{"arch": "dit", "model": "image flow-matching model", "dataset": "photos of plants, animals and fungi (iNaturalist)", "train_examples": 77898, "image_size": 32, "horizontal_flip": true, "conditioning": "none", "objective": "flow_matching", "cond_dim": 128, "logit_normal_time": true, "norm": "layernorm", "hidden_act": "reglu", "mlp_ratio": 2, "head_dim": 48, "fused_qkv": true, "qk_norm": false, "inner_norm": false, "patch_size": [4, 4], "layers": 12, "width": 256, "positions": "relative_bias", "optimizer": "soap", "beta2": 0.99, "learning_rate": 0.0031, "beta1": 0.95, "shampoo_beta": 0.99, "eps": 1e-08, "precondition_frequency": 20, "max_precond_dim": 512, "one_sided": false, "adamw_lr_other_params": 0.002, "max_grad_norm": 0.5, "l1_shrink": 0.03, "max_steps": 21200, "batch_size": 64, "epochs": 17.4, "lr_schedule": "cosine", "final_lr_fraction": 0.01, "warmup_steps": 1060, "weight_decay": 0.1, "adamw_weight_decay_other_params": 0}
Rows from block 6 of a small image flow-matching model, named by matrix and row number. Rows with one number belong to one neuron. Each number is 128 + 24 x the weight over its row's rms, rounded and kept within 0 to 255. All counts start at 0. After the name is the row's rms in percent of the matrix's.
Before each neuron's rows are labels from the 100 images, of 14976 (inputs lightly noised), where the neuron reaches its largest size: "patch colour" is the nearest of a few named colours to the mean colour under the peak. Only what is clearly more common there than usual is listed. The data: photos of plants, animals and fungi (iNaturalist).
# gate: MLP gate (model.blocks.6.mlp.gate.weight, 512x256), inputs 0-63
# fc1: MLP up (model.blocks.6.mlp.fc1.weight, 512x256), inputs 0-63
# fc2: MLP down (model.blocks.6.mlp.fc2.weight, 256x512, transposed), outputs 0-63

patch colour: green
gate.288 117 [128 128 127 128 139 128 105 128 134 127 129 128 127 128 128  92 124 128 129 127 127 129 149  65 127 127 165 128 128 127 129 128 126 128 140 129 131 128 128 131 128 132 127 255 127 104 134 128  56 126 128 128 117 127 129 128 128 124 133 130 132 128 140 133]
fc1.288 125 [128 128 128 122 255 130 124 128 137 126 129 122 128 128 128 128 128 128 129 126 127 127 131 128 127 128 224 127 129 128 128 137 128 128 129 130 128 129 126 128 128 127 128 255 128  91 120 128  43 202 128 140 121 128 106 128 152 127 128 131 128 113 150 128]
fc2.288 146 [129 127 128 127 164 128 128 128 125 131 128 130 131 128 127 128 128 128 128 128 128 128 128 128 128 128 128 128 128 128 128 129 120 127 122 127 128 111 128 128 128 131 130  16 128 113 128 128   8 178 128 128 126 127 107 128 129 129 128 128 128 124 104 128]

patch colour: purple; pink
gate.139 159 [129 128 130 127 152 129 145 128 132 127 128 128 128 129 133 113 128 127 128 126 128 130 128 127 130 125 157 128 123 128 128 129 128 126 148 129 126 124 129 125 127 128 128   0 132 127 131 129 122 121 117 132 128 128 126 128 121 122 128 128 128 126 127 128]
fc1.139 173 [128 128 128 131 127 129 128 125 128 128 128 128 128 127 124 128 128 130 128 128 128 128 128 128 127 128 128 127 128 128 128 128 128 120 128 128 128 105 128 129 128 128 128 128 127 142 102 127 128 133 128 127 128 129 128 128 128 128 128 128 128 128 144 128]
fc2.139 208 [128 128 125 128 128 128 128 128 128 129 124 128 129 128 123 128 128 128 130 126 128 128 128 128 128 127 128 128 129 128 128 129 128 129 100 128 128 151 126 128 128 128 128   0 127 128 128 128 127 128 128 128 127 127 129 127 128 128 128 128 128 126 129 128]

patch colour: brown
gate.357 116 [130 127 128 133 149 127 127 128 124 126 127 125 134 129 192 129 128 142 114 130 128 129 130 127 128 128   0 128 127 130 127 127  91 145 255 129 128 129 128 128 126 130 128 131 125 247 130 127 127 128 128 135 130 121 190 128 141 125 129 128 123 100 129 126]
fc1.357 163 [128 130 126 129 128 129 116 131 128 124 128 128 141 132 130 109 122 128 128 128 136 132 128 127 128 128 129 127 132 128 128 128 128 128 125 140 127 128 128 139 128 131 127 140 128 139 130 126 117   0 130 129 128 128 128 128 136  41 128 128 128 112 128 127]
fc2.357 109 [128 128 127 128 129 128 129 121 129 127 128 130 126 128 134 128 128 113 127 128 128 128 128 128 120 128 255 128 128 133 127 128 128 128 131 128 128 186 125 128 185 128 128  95 128 155 129 112 130 125 128 131 128 126 128 129 128   0 128 128 128 128 128 128]

patch colour: cyan
gate.202 158 [128 128 128 110 132 126 108 108 128 130 123 128  41 128 128 128 128 126 128 129 129 128 128 123 129 128 153 127 106 128 128 152 129 130 125 125 127 142 128 128 118 129 125 126 131 133 141 131 122 136 128 136 126 126 129 126 147 129 128  98 128 128 118 128]
fc1.202 172 [128 128 137 104 128 132 127 128 122 128 134 128 126 129 128 127 123 128 144 123 128 130 118 127 128 130  79 111 165 129 129 129 126 132 198 128 127 127 133 130 128 127 128 119 128  18 127 128 124 128 128 128 120 131 102 128 138 128 127 127 130 128 128 126]
fc2.202 157 [128 128 132 123 128 138 143 129  19 130 129 132 128 128 128 128 128 128 122 133 115 126 128 128 127 128 232 129 140 129 129 123 127 124 109 128 111 118 134 128 128 128 128 128 128 128 128 119 128 121 129 128 128 127 128 128 129 128 128 128 128 127 138 127]

patch colour: black
gate.407 133 [126 128 128 127 124 120 128 124 127 128 128 128 128 129 128 129  17 128 139 128 141 125 132 127 125  96 128 127 129 128 125 127 130 128 125 133 128 148 130 129 133 189 128 135 125 101 128 127  89 134 117 128 130 127 114 125 128 129 128 128 136 127 128 129]
fc1.407 181 [139 127 124 126 128 128 129 103 129 129 127 130 128 129 255 131 133 119 130 136 125 165 116 143 123 135 128 130 114 128 133 128 133 129 128 131 129 128 131 127 133 131 127 126 135 128 130 126 132 128 134 139 119 128 118 128 129 129 128 123 128 140 122 136]
fc2.407 127 [115 134 121 129  73 129 128 110 125 128 132 155  38 124 221 126 118 107 128 129 127   0 110 126 128 127 123 122 128 111  97 134 128 127 129 120 128 126 135 132 128 126 128 132 114 128 128 128  54 126 127 128 127 128 128 108 128 128 128 130 127 134 136 129]

patch colour: black
gate.404 135 [127 128 122 164 128 132 119 182 127 123 129 128 127  93 120 141  78 127 127 127 122 131 128 188 128  84 131 127 140 132  77 121 160 123 130 208 129 128 138 127 112 129 122 127 120 133 128 130 129 128 133 123 128 128 126 129 126 128 128 116 127 105 128 128]
fc1.404 173 [128 128 129 147 136 133  95 122 130 129 130 130 128 133 142 128   0  74 129 130 127 127 129 129 135 129 127 126 131 128 126 129 132 184 129 128 128 123 133 129 128 129 136 128 121 127 158 137 128 128 146 127   0 130 130 153 126 127 127 115 128 125 132  30]
fc2.404 220 [131 123 124 131 128 127 126  84 136 128 133 128 129 126 131 128 127 128 128 129 156 128 129 129 123 128 128 128 128 128 177 135 152 128 129 195 127 129 126 128 127 129 134 130 128 118 141 118 128 127 127 128   0 128 128 128 127 128 128 128 126 128 128 233]

patch colour: white
gate.153 190 [128 128 128 128 129 127  20 128 130 128 128 128 128 128 128 130 128 129 128 128 126 162 127 128 129 127 125 128 127 128 128 128 104 121 129 128 128 128 128 128 128 128 128 134 128 124 167 128 131 128 138 137 128 128 127 127 128   0 134 128 127 128 169 135]
fc1.153 133 [128 128 128 129 128 128 120 129 128 127 128 129 128 128 128 129 128  80 128 132 128  12 128 127 127 130 128 127 127 128 129 128 129 128 128 128 128 128 134 136 155 129 127 127 129 118 127 128 127 128 129 128 179 129 129 129 128 101 130 128 128 120 128 128]
fc2.153 119 [133 128 126 124  84 128 128 128 134 124 128 128 128 135 130 141 130 113 128 128 126 168 125 127 126 127 120 128 128 128 122 126 127 129 128 116 128 124 128 191 173 130 128 127 129 130 149 128 178 128 127 126 128 129 170 129 129   0 128 124 126 126 128 128]

patch colour: pink; white
gate.4 140 [127 154 128 127 128 126 123 127 127 134 128 125 131 128  87  99 129 113 125 130 127 129 128  29 128 124 128 128 111 132 128 127 129 105 153 128 128 129 128 126 128 133 128 129  66 128  89 124 105 128 133 132 128 129 127 128 126 128 128 107 128 117 176 136]
fc1.4 119 [135  91 127 129 119 126 125 136 128 129 123 128 124  94 153 125  99 134 130 129 141  63 121 142 128 128 127 128 128 128 126 116  93 122 127 175 133 128 125 128 127 119 125 128 129 128 121 128 134 128  91 128 130 151 106 124 128 128 129 255 126 133 127 122]
fc2.4 284 [128 158 119 142 128 128 130 132 128 128 128 128 127 130 128 130 143 126 143 129 116 128 125 172 128  71 128 128 128 128 128 128  72  96 128  13 125 128 131 127  57 106 127 126 121 155 128 134 128 128 124 127 202 128 128 137 131 128 128   0 124 128 128 129]

patch colour: white
gate.309 081 [136  98 128 122 107 128 128 130 129 129 129 128 255 129 126  89 141 130 127 128 129 119 177 129 127 125 130 130 127 127 143 129 129 135 129 128 128 138 134 113 122 126 132 124 128 128 188 127 255 119 190 131 128 128 128 128 129 140 134 111 131  98 104 128]
fc1.309 232 [128 147 128 128 129 129 167 122 128 128 129 128 128 130 132  86 128 255 128 128 129 129 129 126 128 128 128 128 128 128 128 129 127 128 120 128 127 131 131 132 123 128 128 129 128 128 128 128 117 129 126 172 117 128 125 127 128 109 128 128 129 134 128 129]
fc2.309 269 [128 129 128 127 128 128 124 128 128 127 125 128 127 127 128  83 128   0 127 130 128 129 128 128 129 128 128 127 128 128 128 128 120 128 128 176 128 129 131 128  45 129 130 128 127  87 128 132 128 133 128 128 109 128 128 128 128 255 127 127 128 130 128 129]

patch colour: white; pink
gate.122 101 [123 111 141 134 128 128 128 164 132 124 134 128 128 128 136 134   0 124 128 129 131  82 255 127 126 109 128 128 135 127  94 129 121 118 132 128 127 128 116 120 127 128 127 129 129 127 128 131  15 128 118 129 127 138 127 125 128 129 127 123 127 132 127 111]
fc1.122 118 [127 128 126 128 128 140 132 102 131 128 125 128 144 126 113 130 231 195 130 127 129 135 225 130 128 156 131 129 128 129 152 128 114 129 117 114 126 128 127 124 131 127 129 128 127 126 135 130 151 130 128 130 127 131 140 131 133 128 128 150 121 128 128 132]
fc2.122 213 [134 133 128 129 132 127 128 121 139 128 128 114  94 133 146 128  48 142 128 127 131 113 127 127 135 129 129 128 128 128 128 124 124 131 126 146 123 128 126 128 130 128 128 129 135 128 128 128 129 129 126 128 122 122  81 129 128 128 125 134 129 129 127 128]

patch colour: pink
gate.442 167 [128 128 128 115 128  72 128 129 131 129 125 125 115 128 128 148 135 128 100 127 127 129   0 192  11 127 129 129 146 114 128 128 124 140 128 128 117 128 127 132 129 124 123 128  82 128 129 123 128 128 128 164 111 130 128 127 128 129 128 128 127 130 128 129]
fc1.442 211 [128 128 128 127 128  87 128 129 129 128 128 127 122 128 128 129 126 128 126 127 128 129 128 128  67 128 128 129 130 104 128 129 129 135 128 128 128 128 128 128 128 235 128 128 116 128 129 128 128 128 129 126 128 130 128 128 139 127 126 117 126 128 128 129]
fc2.442 145 [128 120 124 135 131 128 132 111 129 132 120 130 127 127 148 128 124 128 132 127 128 128 127 182 140 129 129 129 132 152 128 128 128 127 126 149 127 129 128 130 128   0 129 128 124 129 128 131  90 127 130 120 126 128 128 122 124 128 117 129 128 128 145 128]

patch colour: pink; white
gate.187 104 [129 126 128 126 146 127 141 128 127 119 135 128 128 128  76 127 106 137 128 127 134 128  91 161 126 128 138 128 131 128 140 128 185 137 130 126 133  77 127 128 128 128 127 127 127 123 130 129 137 129 123 129 128 128 123 124 128 129 127 129 128 130 130 132]
fc1.187 122 [128 128 128 128 186 127 146 128 127 126 128 128 124 128 131 127 128 128 127 128 128 132 132 129 129 128 132 128 131 128 128 125 129 125 128 122 129 153 128 138 128 128 128 165 129 126 128 140 128 128 128 129 128 128 130 125 128 129 128 128 128 130 128 127]
fc2.187 118 [128 127 119 128 128 131 121 140 130 129 128 127 119 127 122 129 127 136 128 128 118 132 107 128 128 148 128 128 128 128 128 128 129 128 121 128 130 124 128 126 120 121 154 129 127 128 128 141 130 127 129 127 138 128 133 128 126 216 128 127 128 186 170 133]

patch colour: blue
gate.176 086 [127 129 130 204 128 136  91 117 128 131 127 127 121 130 127 130 126 128 125 128 128 128 130 124 128 135 144 127 118 127 127 128 125 135 129 131 131 255 136 128 128 128 136 128 126   0 117 126 160 181 123 176 128 128 125 129 124 121 129 129 126 128 195 128]
fc1.176 080 [124 126 124 128 125 128 137 128 128 123 129 122 129 128 125 107 129 129 129 129 129 127 126 128 129 128   0 129 129 143 130 128 130 125 114 124 127 129 118 127 127 128 128 129 128 177 192 130  88 122 126 124 127 128 129 128 130 131 128 127 128 128  96 128]
fc2.176 075 [128 128 129 147  70 127 125 128 130 127 128 127 127 128 122 128 128 150  73 129 127 130 146 127 126 128 130 128 127 101 127 175 141 127  85 129 131   0 127 128 130 127 121 237  91 126 202 118 255 114 134 127 129 128 128 127 127 128 136 129 128 128  84 128]

patch colour: brown
gate.418 121 [126 112 128 124 133 131 128 128 135 130 126  80 125 129 119 105 130 138 135 140 128 113 117 124 128 119 126 128 129 129 193 131 128 128 128 127 127 128 128   0 136 127 121 128 123 112 129 143 127 127 128 130 130 129 124  67 129 128 137 127 128 128 127 129]
fc1.418 127 [ 92 128 126 126 128 112 124 128 129 128 129  68 128 158 114 128 127 137 128 147 127 125 130 125  90 126 128 124 129 128 135 128 127 139 128 126 127 124 126 113 128 133  51 128  61 188 128 118 128 128 127 167 151 131 129 125 127 106 126 129 128 136 130 127]
fc2.418 120 [131 213 137  86 125 128 129 133 128 128 127 125 127 124 118 128 133 128 128 128 128 128 144 131 132 142 129 128 128 128 143   0 128 164 127 128 126 129 129 128 157 137 128 130 128 206 129 126 128 128 128 126 128 134 128 128 129 122 128  76 128 128 125 129]

patch colour: black
gate.435 151 [126 121 129 238 128 128 144 128 128 129 127 126 128 128 114 128 136 255 128 128 130 234 134 115 127 129 128 128 127 128 129 129 126 130 130 103 128 128 128 131 132 128 118 130 129 128 127 128 114 128 126 128 128 129 127 140 127 126 132 146 127 112 149 128]
fc1.435 140 [127 129 125 127 131 128 118 133 129 128 133 128 124 127 128 126 102 128 128 127 128  42 129 128 127 115 128 128 132 126 107 164 129 128 128 222 129 127 122 123 128 128 128 128 126 121 127 121 127 128 104 128 128 128 140 127 128 159 125 115 128 145 127 124]
fc2.435 198 [128 127 123 128  88 128 128 117 128 127 128 128 131 129 129 125 128 127 127 129 128 128 127  68 130 129 128 128 128 128 128 128 127 134 126  92 126 128 127 121 129 132 128 130 128 128 128 128 127 128 128 127 129 126 126 129 130  77 128 128 128 126 130 128]

patch colour: grey
gate.48 100 [128  91 127 126 130 132 129 128 128 129 126 128 121 128  62 139 118 128 128 130 126 123 127 126 129 140 133 128 125 128 139 129 133 128 130  73 140 130 130 102 147 128 120 129 132 128 127 138 123 130 128 129 129 128 148 135 127 127 128  67 130 130 127 117]
fc1.48 133 [128 128 128 111 137 132 128 122 128 130 127 126 162 128 126 130 128 128 127 128 136 128 128 132 128   0 123 132 128 131 128 131 127 128 128 127 128 128 128 105 180 133 115 130 128  79 253 112 207 128 128 126  90 128 128 141 126 127 128 101 128 126 127 128]
fc2.48 158 [123 128 127 132 129 128 128 111 129 123 131 128 144 135 123 128 117 129 128 128 128 128 170   0 128   0 129 128 128 128 116 128 131 128 128 106 126 128 133 130 123 124 129 124 128 135 153 128 151 128 128 128 121 129 126  48 128 128 128 128 129  95 120 187]

patch colour: orange
gate.177 252 [128 129 131 128 143 127 109 128 132 126 128 128 127 133 136 128 128 128 130 126 130 129 128 129 128 128 110 127 121 128 128 128 127 130  50 129 129 127 128 128 128 129 128 128 129 107  88 128  94 173 114 118 128 128 113 129 127 127 128 130 124 114 106 120]
fc1.177 177 [128 126 132 128 130 123 130 128 129 128 128 112 128 127 128 127 128 128 128 128 128 130 133 128 128 127 185 128 128 127 128 125 126 132 111 128 128  35 130 126 128 128 128 203 129 118 128 132 128 120 128 128 128 128 131 128 128 131 131 128 128 128 122 127]
fc2.177 188 [128 128 125 143 128 128 128 125 127 128 128 128 128 128 128 130 129 128 128 128 128 128 128 128 129 128  59 128 129 128 126 128 128 128 217 128 128   0 128 128 128 128 128  62 128 129 128 128 128 136 128 128 128 128 129 127 128 120 128 128 128 128 136 128]

patch colour: pink
gate.201 157 [121 130 140 131 128 150 128 128 117 128 129 130 135 128 127 129 148 124 129 129 153 128 138 209 127 131 129 131 127 128 205 160 150 134 128   0 127 129 128 140 136 104 111 128 121 130 127 133 128 137 128 128  15 129 129 129 126 125 128 136 137 124 141 113]
fc1.201 139 [131 127 128 127 129 119 129 127 132 123 126 131 127 135 126 128 128 137 123 121 123 124 126 128 128 108 127 127 128 129  70 113 122 131 128 255 128 128 128 112  73 163 134 128 128 128 140 126 132 128 128 118 244 123 134 128 184 127 128 117 128 129 128 169]
fc2.201 144 [130 128 142 132 129 128 130 128 128 128 128 129 123 124 146 138 182 128 128 127 125 143 115 129 128 129 128 128 133 151 127 128 130 128 134   0 120 122 127 124 127 128 126 129 125 112 127 133 128 129 131 128 242 133 255 139 125 134 124 119 128 185 126 119]

patch colour: brown; black
gate.431 154 [133 128 133 117 131 131 129 132  97 118 128 129 132 127  51 129 128 132 128 128  90 128 131 104 128 123 128 126 128 128  49 131  30 128 128 255 118 128 118 104 129 130 127 129 128 128 124 142 128 128 128 122 140 128 128 136 127 109 128 128 128 151 152 145]
fc1.431 160 [124 128 128 163 128 124 127 127 143 136 128 128 126 129 255 120 128 128 128 129 131 128 129 127 128 130 127 128 126 129 169 123 133 127 128   0 129 128 135 129 128 129 129 127 123 131 128 125 128 128 118 140  85 128 128 125 129 142 129 128 130 115 121  30]
fc2.431 126 [125 127 144  49 124 127 125 107 127 129 129 128 131 130 200 128 128 128 126 128 147 128 130 143 124 125 128 129 127 127 218 129 133  94 128 255 124 127 134 130 120 129 128 125  15 128 128 128 129 128 107 129 132 130 128  27 130 127 110 128 125  75 128 202]

patch colour: grey
gate.199 154 [128 129  69 128 120  99 132 131 129 127 131 127 122 123 127 128 138 127  11 157 131 128 129 127 255 128 127  87 113 127 128 130 144 126 128 128 219 126 200 121 132 129 130 127 127 122 128 128 130 129 125 128 127 122 126 127 132 128 100 126 126 127 128 139]
fc1.199 187 [199 127 157 131 125  64 129 128 132  89 255 128 131  95 128 126 131 128  95 134 129 123 128 128 156 128 128 115 160 128 128 127 129 118 129 128 127 128  65 126 134 128 137 129 128 125 128 128 128 128 129 127 128 106 128 127 128 128 128 138 128 130 128 134]
fc2.199 073 [ 89 130 128 128 126 128 144 125 128 127 134 127 130 126 131 142 127 124 171  81 117 129 141 129 134 126 131 131 133 126 128 126 127 119 125 129 128 127 114 130 140 143 125 126 134 127 130 125 127  56 130 126 127 127 115 150 179 128 124 120 129 128 128 127]

patch colour: brown
gate.261 158 [113 119 137 117 129 128 119   0 129 141 133 123 126 129 119 123 136 113 128 128   0 128 129 134 128 179 128 110 129 123 123 128 102  91 128 128 138 128 129 127 128 102 121 127 189 128 129 122 101 129 128 128 136 128 166 123 127 128 128 116 148 135 119 132]
fc1.261 136 [122 122 128 132 128 146 128 221 118 128 132 128  31 131 179 103 128  27 127 134  92  91 122 128 128 119 128 132 156 126 128 131 128 188 128 116 129 128 130 126 128 176  93 129  97 129 128 134 131 128 149 128 132 128 158 153 127 130 136 125 129 127 127 140]
fc2.261 276 [128  53 128 128 128 121 127 255 129 128 127 129 132 128 128 128 132 132 128 125 142 127  96 128 128 125 128 128 128 139 128 128 128 128 130 128 125 129 127 128 128 128 126 128 128 128 128 129 131 125 127 129 165 128 161 117 128 128 121 109 128 145 156 143]

patch colour: pink
gate.75 118 [128 129 130 153 132 126  51  54 135 129 129 127  60 128 111 127 122 128 137 126 128  68  67 134 128 125 128 128 131 126 134 135 126 172 127 126 128 122 133 127 132 185 128 128 130 129 128 119  99 115 137 128 135 129 131 129 130 128 127 144 129 127 127 107]
fc1.75 131 [130 128 120 129 127 115 135 129 127 128 125 127 253 121 129 128 129 255 120 126 128 234 169 132 128 128 133 128 127 128 128 129 128 129 128 129 127 128 123 131 127  97 132 128 111 128 129 130 164 128 119 126 128 131 120 130 127 124 129  98 121 128 129 128]
fc2.75 177 [128 118 128 130  81 129 126 129 128 128 128 134 122 131 128 128 128 127 129 128 128 128   0 128 128 128 130 127 127 128 145 129 120 128 128 147 132 128 137 130 128 137 126 128 129 128 128 129 129 117 129 128 131 110 134 127 138 159 129 131 128 127 168 128]

patch colour: grey
gate.274 168 [129 129 128 128 108 127 128 129 127 128 125  99 130 127 100 164 128 127 124 130 124 128 128 128 128 131 127 127 127 127 129 128 129 125 128 135 128 145 125 128 123 124 129 129 128 127   0 123 125 128 125 139 115 128 218 127 128 124 129 169 131 128 107 128]
fc1.274 156 [128 128 126 193 129 129 128 127 128 129 129 147 126 127 212 110 127 162 127 128 132 130 136 122 129 126 129 136 127 128 128 126 128 129 128 116 127 118 128 169 129  84 128 127 128 128 158 127 132 127 129 132 145 128 213 127 127 208 128 130 128 128 166 133]
fc2.274 169 [128 128 127 128 129 128 128 128 127 129 128 150 128 128 130 255 127 117 128 128 128 128 129 162 127 128 114 128 128 128 128 144  91 129 128 130 128 128 129 255 131 140 128 129 128 124 127 128  48 151 128 128 114 130 255 128 128 112 128 128 128 135 128 119]

patch colour: pink
gate.63 204 [ 86 123 120 141 128  53 128 131 130 130 129 128 128 123   0 127 145 127 125 135 142 127 127 129 130 130 128 127 128 127  87 133 170 128 128  92 130 127 128 129 129  67 201 128  68 127 129 128 127 128 116 126 132 127 125 128 128 132 144 126 129  53 103  21]
fc1.63 133 [151 128 137 128 121 175 127 126 126 124 128 128 121 131 182 127  86 134 129 125 100 127 128 166 126 127 127 129 125 128 130 124 126 128 128 217 113 128 129 128 124 181   0 127 202 129 128 132 128 127 139 127 126 130 131  84 132 127 124 129 127 131 127 161]
fc2.63 089 [125 128 123  84 121 143 122 104 117  93 130 127 145 128 221 129 127 127 114 128 128 240 129 136 126 126 128 128 131 128 128  80 128 119 120 122 127 128 131 129 105 147 138 125  27 102 128  29 158 140 127 128  86 127 128 129 131 128 125 128 126 223 127  16]

patch colour: pink
gate.15 112 [125 128 128 127 127 135 110 126 129 115 128 124 100 127 135 128 127 128 125 129 136 103 128 128 127 127 124 128 130 129 120 126 139 128 131 129 128 137 138  16 127 137 131 123 128 191  99 147 126 128 121 132 120 133 128 128 128 167 125 129 135 125 130 106]
fc1.15 084 [127 121 137 123  98 105 124 127 126 129 126 131 136 101 124 128 129 148 129 127 109 231 167 130 127 128 129 128 128 128 116 117 136 128 127 125 128   0 128 129 110 104 127 124 126  63 196 117 128 131 128 123 127 128  49 147 128  41 129 127 129 129 127 196]
fc2.15 106 [127 129 131 121 128 127 127 152 116 134 126 127 128 124 193 110 128 255 127 128 127 132  79 127 128 126 129 128 126 147 128   8 128  92 127 120 130 126 128 128  20 108 107 136 129 118 128 135 123 115 128 124 129 138 103 127 128 128 130 131 133 122 128 126]

patch colour: grey
gate.392 148 [126 126 128 127 130 128 129 130 163 129 116 149 128 127  98 125 108 129 134 128 124 214 129 126 128 131  61 129 127 128 129 124 142 128 100 128 128 125 128 133  95 161 128 188 129 125 125 131 115 144 143  54 129 128 131 128 128 128 128 129 128  95 135 129]
fc1.392 115 [128 129 158 128 128 129 127 127  39 128 129  51 129 128 128 129 137 131 128 130 127  42 128 131 134 100 129 141 128 126 128 129 121 127 131 129 128 129 129 101 151 101 128 128 125 131 129 127 133 128 128 168 127 163 117 126 130 173 130 121 127 173 128 126]
fc2.392 139 [125 128 127 126  70 127 128 108 255 129 132 120 128 132 153 128 125 125 127 123 130 128  51 129 133 128  93 128 130  97 128 128 101 130 128 126 121 126 131 128 128 113 128 134 140 126 128 127 127 128 128 127 128 129 130 128 128 128 131 168 128 167 131 124]

patch colour: green
gate.437 166 [128 129 128 126 177 128 130 128 128 129 127 128 100 128 121 128 128 127 128 129 127 128 128 128 128 128 155 116 128 129 128 128 129 128  53 130 128 130 128 127 128 127 128 255 128  12 107 128 111 128 128 128 128 128  89 128 128 128 128 123 128 120 130 127]
fc1.437 170 [128 129 129 128 133 130 128 128 129 132 128 141 217 128 128 128 127 124 125 127 129 128 128 128 120 128 127 137 123 129 128 128 128 127 163 129 128 138 128 128 131 140 128 127 128 129 128 128 128 128 129 127 128 125 128 128 128 157 127 121 127 128 210 128]
fc2.437 235 [128 128 128 128 128 128 127 128 128 128 127 127 128 128 128 128 128 125 129 127 128 127 128 128 128 128 123 129 128 128 128 128 128 128 176 128 128  89 126 128 128 128 128  66 128 129 128 128 100 128 128 128 128 128 126 128 130 128 128 128 128 128 128 128]

patch colour: white
gate.231 094 [127 128 128 129 129 128 127  97 128 132 128 128 127 129 121 130 129   0 130 125 128 128 130 130 128 128 128 130 128 127 133 126 128 119 119 130 128 109 130 128 127 127 128 128 126 137 221 129 163 128 127 136 129 127 126 128 127 128 135 127 130 122 129 129]
fc1.231 137 [127 115 129 139 114 128 153 128 128 120 128 126 138 127 128 128 127 218 130 129 127 128 123 128 130 123 128 128 130 127 125 128 125 116 128 124 127 136 127 129 122 145 131 123 140  99  75 130 119 129 127 128 127 127 128 129 128  96 126 128 129 128 128 128]
fc2.231 131 [131 128 144 150  78 130 128 128 128 128 130 130 181 127 132 128 129 121 128 129 128 127 151 129 129 128 128 128 128 129 128 128 128 137 103 131 128 131 127 130 128 123 127 129 129 111 113 129 128 128 135 127 128 144 133 128 129 146 126 118 128  96 178 127]

patch colour: black
gate.438 218 [128 128 130 121 155 128  99 128 129 133 128 126 133 128 102 127 121 125 127 129 128 129 127 131 136 128 129 127 128 129 133 128 129 108 168 128 128 109 127 129 127 128 128 128 127 128 130 128  82 111 128 139 128 127 147 131 128  73 127 116 150 110 128 125]
fc1.438 154 [128 128 129 136 139 128 128 128 129 134 128 127 134 128  98   0 128 128 128 128 125 128 126 133 129 128 124 122 128 129 128 128 128 119 155 125 128 101 128 128 127 129 128 128 124 128 136 129  73 122 121 195 128 128 255 128 127 128 128 128 136 119 128 128]
fc2.438 233 [129 128 130 127 185 127 127 129 130 130 126 128  23 128 126 132 129 255 128 129 129 128 128 128 128 128 150 128 127 128 128 128 126 128 128 128 127 125 128  99 137 128 128 121 130 127  90 128 118 131 128 128 128 127 127 128 128 131 128 125 129 127 199 128]

patch colour: yellow
gate.255 155 [129 128 127 126 111 130 128 128 128 127 128 130 107 128 128 128 131 124 127 127 128 128 128 127 127 128 131 128 128 127 127 128 130 130 125 126 127 128 122 129 128 130 133 255 128 128 119 130  65 127 128 128 127 128 126 128 128 128 128 128 128 120 128 128]
fc1.255 104 [130 128 127 125 118 129 128 129 131 128 128 129  45 129 129 128 128 127 124 128 127 117 128 128 128 129 129 139 128 126 130 128 131 130  13 124 128 128 128 130 128 128 130 255 128 127 122 145  67 165 129 128 127 129 125 128 137 128 127 128 127 127 128 130]
fc2.255 150 [127 128 126 127 128 129 128 128 129 128 128 126 128 128 128 128 128 128 127 128 128 128 128 128 132 128 128 128 128 128 128 130 128 129 128 128 128 128 128 128 128 128 128   0 128 128 128 128  90 130 128 127 128 127 126 128 125 128 128 129 128 128 128 128]

patch colour: black
gate.152 114 [111 126 131 128 143 132 116 136 128 107 113 140 127 248 159 129 125 174 129  92 158 128  90 128  92 125 128 141 117 118 123 132 128 123 131 125 116 148 128 128 100 127 129 129 115 127 134 114 128 128 126 118 128 102 124 128 127 126 119 107 128 101 119 127]
fc1.152 325 [128 149 127 128 127 127 128 126 128 118 128 127 133 129 142 134 128 128 126 130 128 129 127  41 128 128 128 128 128 125 128 128 132 128 129 130 128 128 128 128 128 135 128 128 128 130 128 128 133 128 128 128 126 128 128 126 135 129 128 126 135 123 147 132]
fc2.152 352 [128 139 124 130 118 128 128 129 127 124 128 128 128 127 128 131 128  88 138 129 130 129 129 132 119 144 128 128 130 127 128 136 128 128 128 125 129 129 128 134 168 128 129 128 128 126 128 142 100 117 128 128 110 136  95 128 128 128 128 130 128 129 123 128]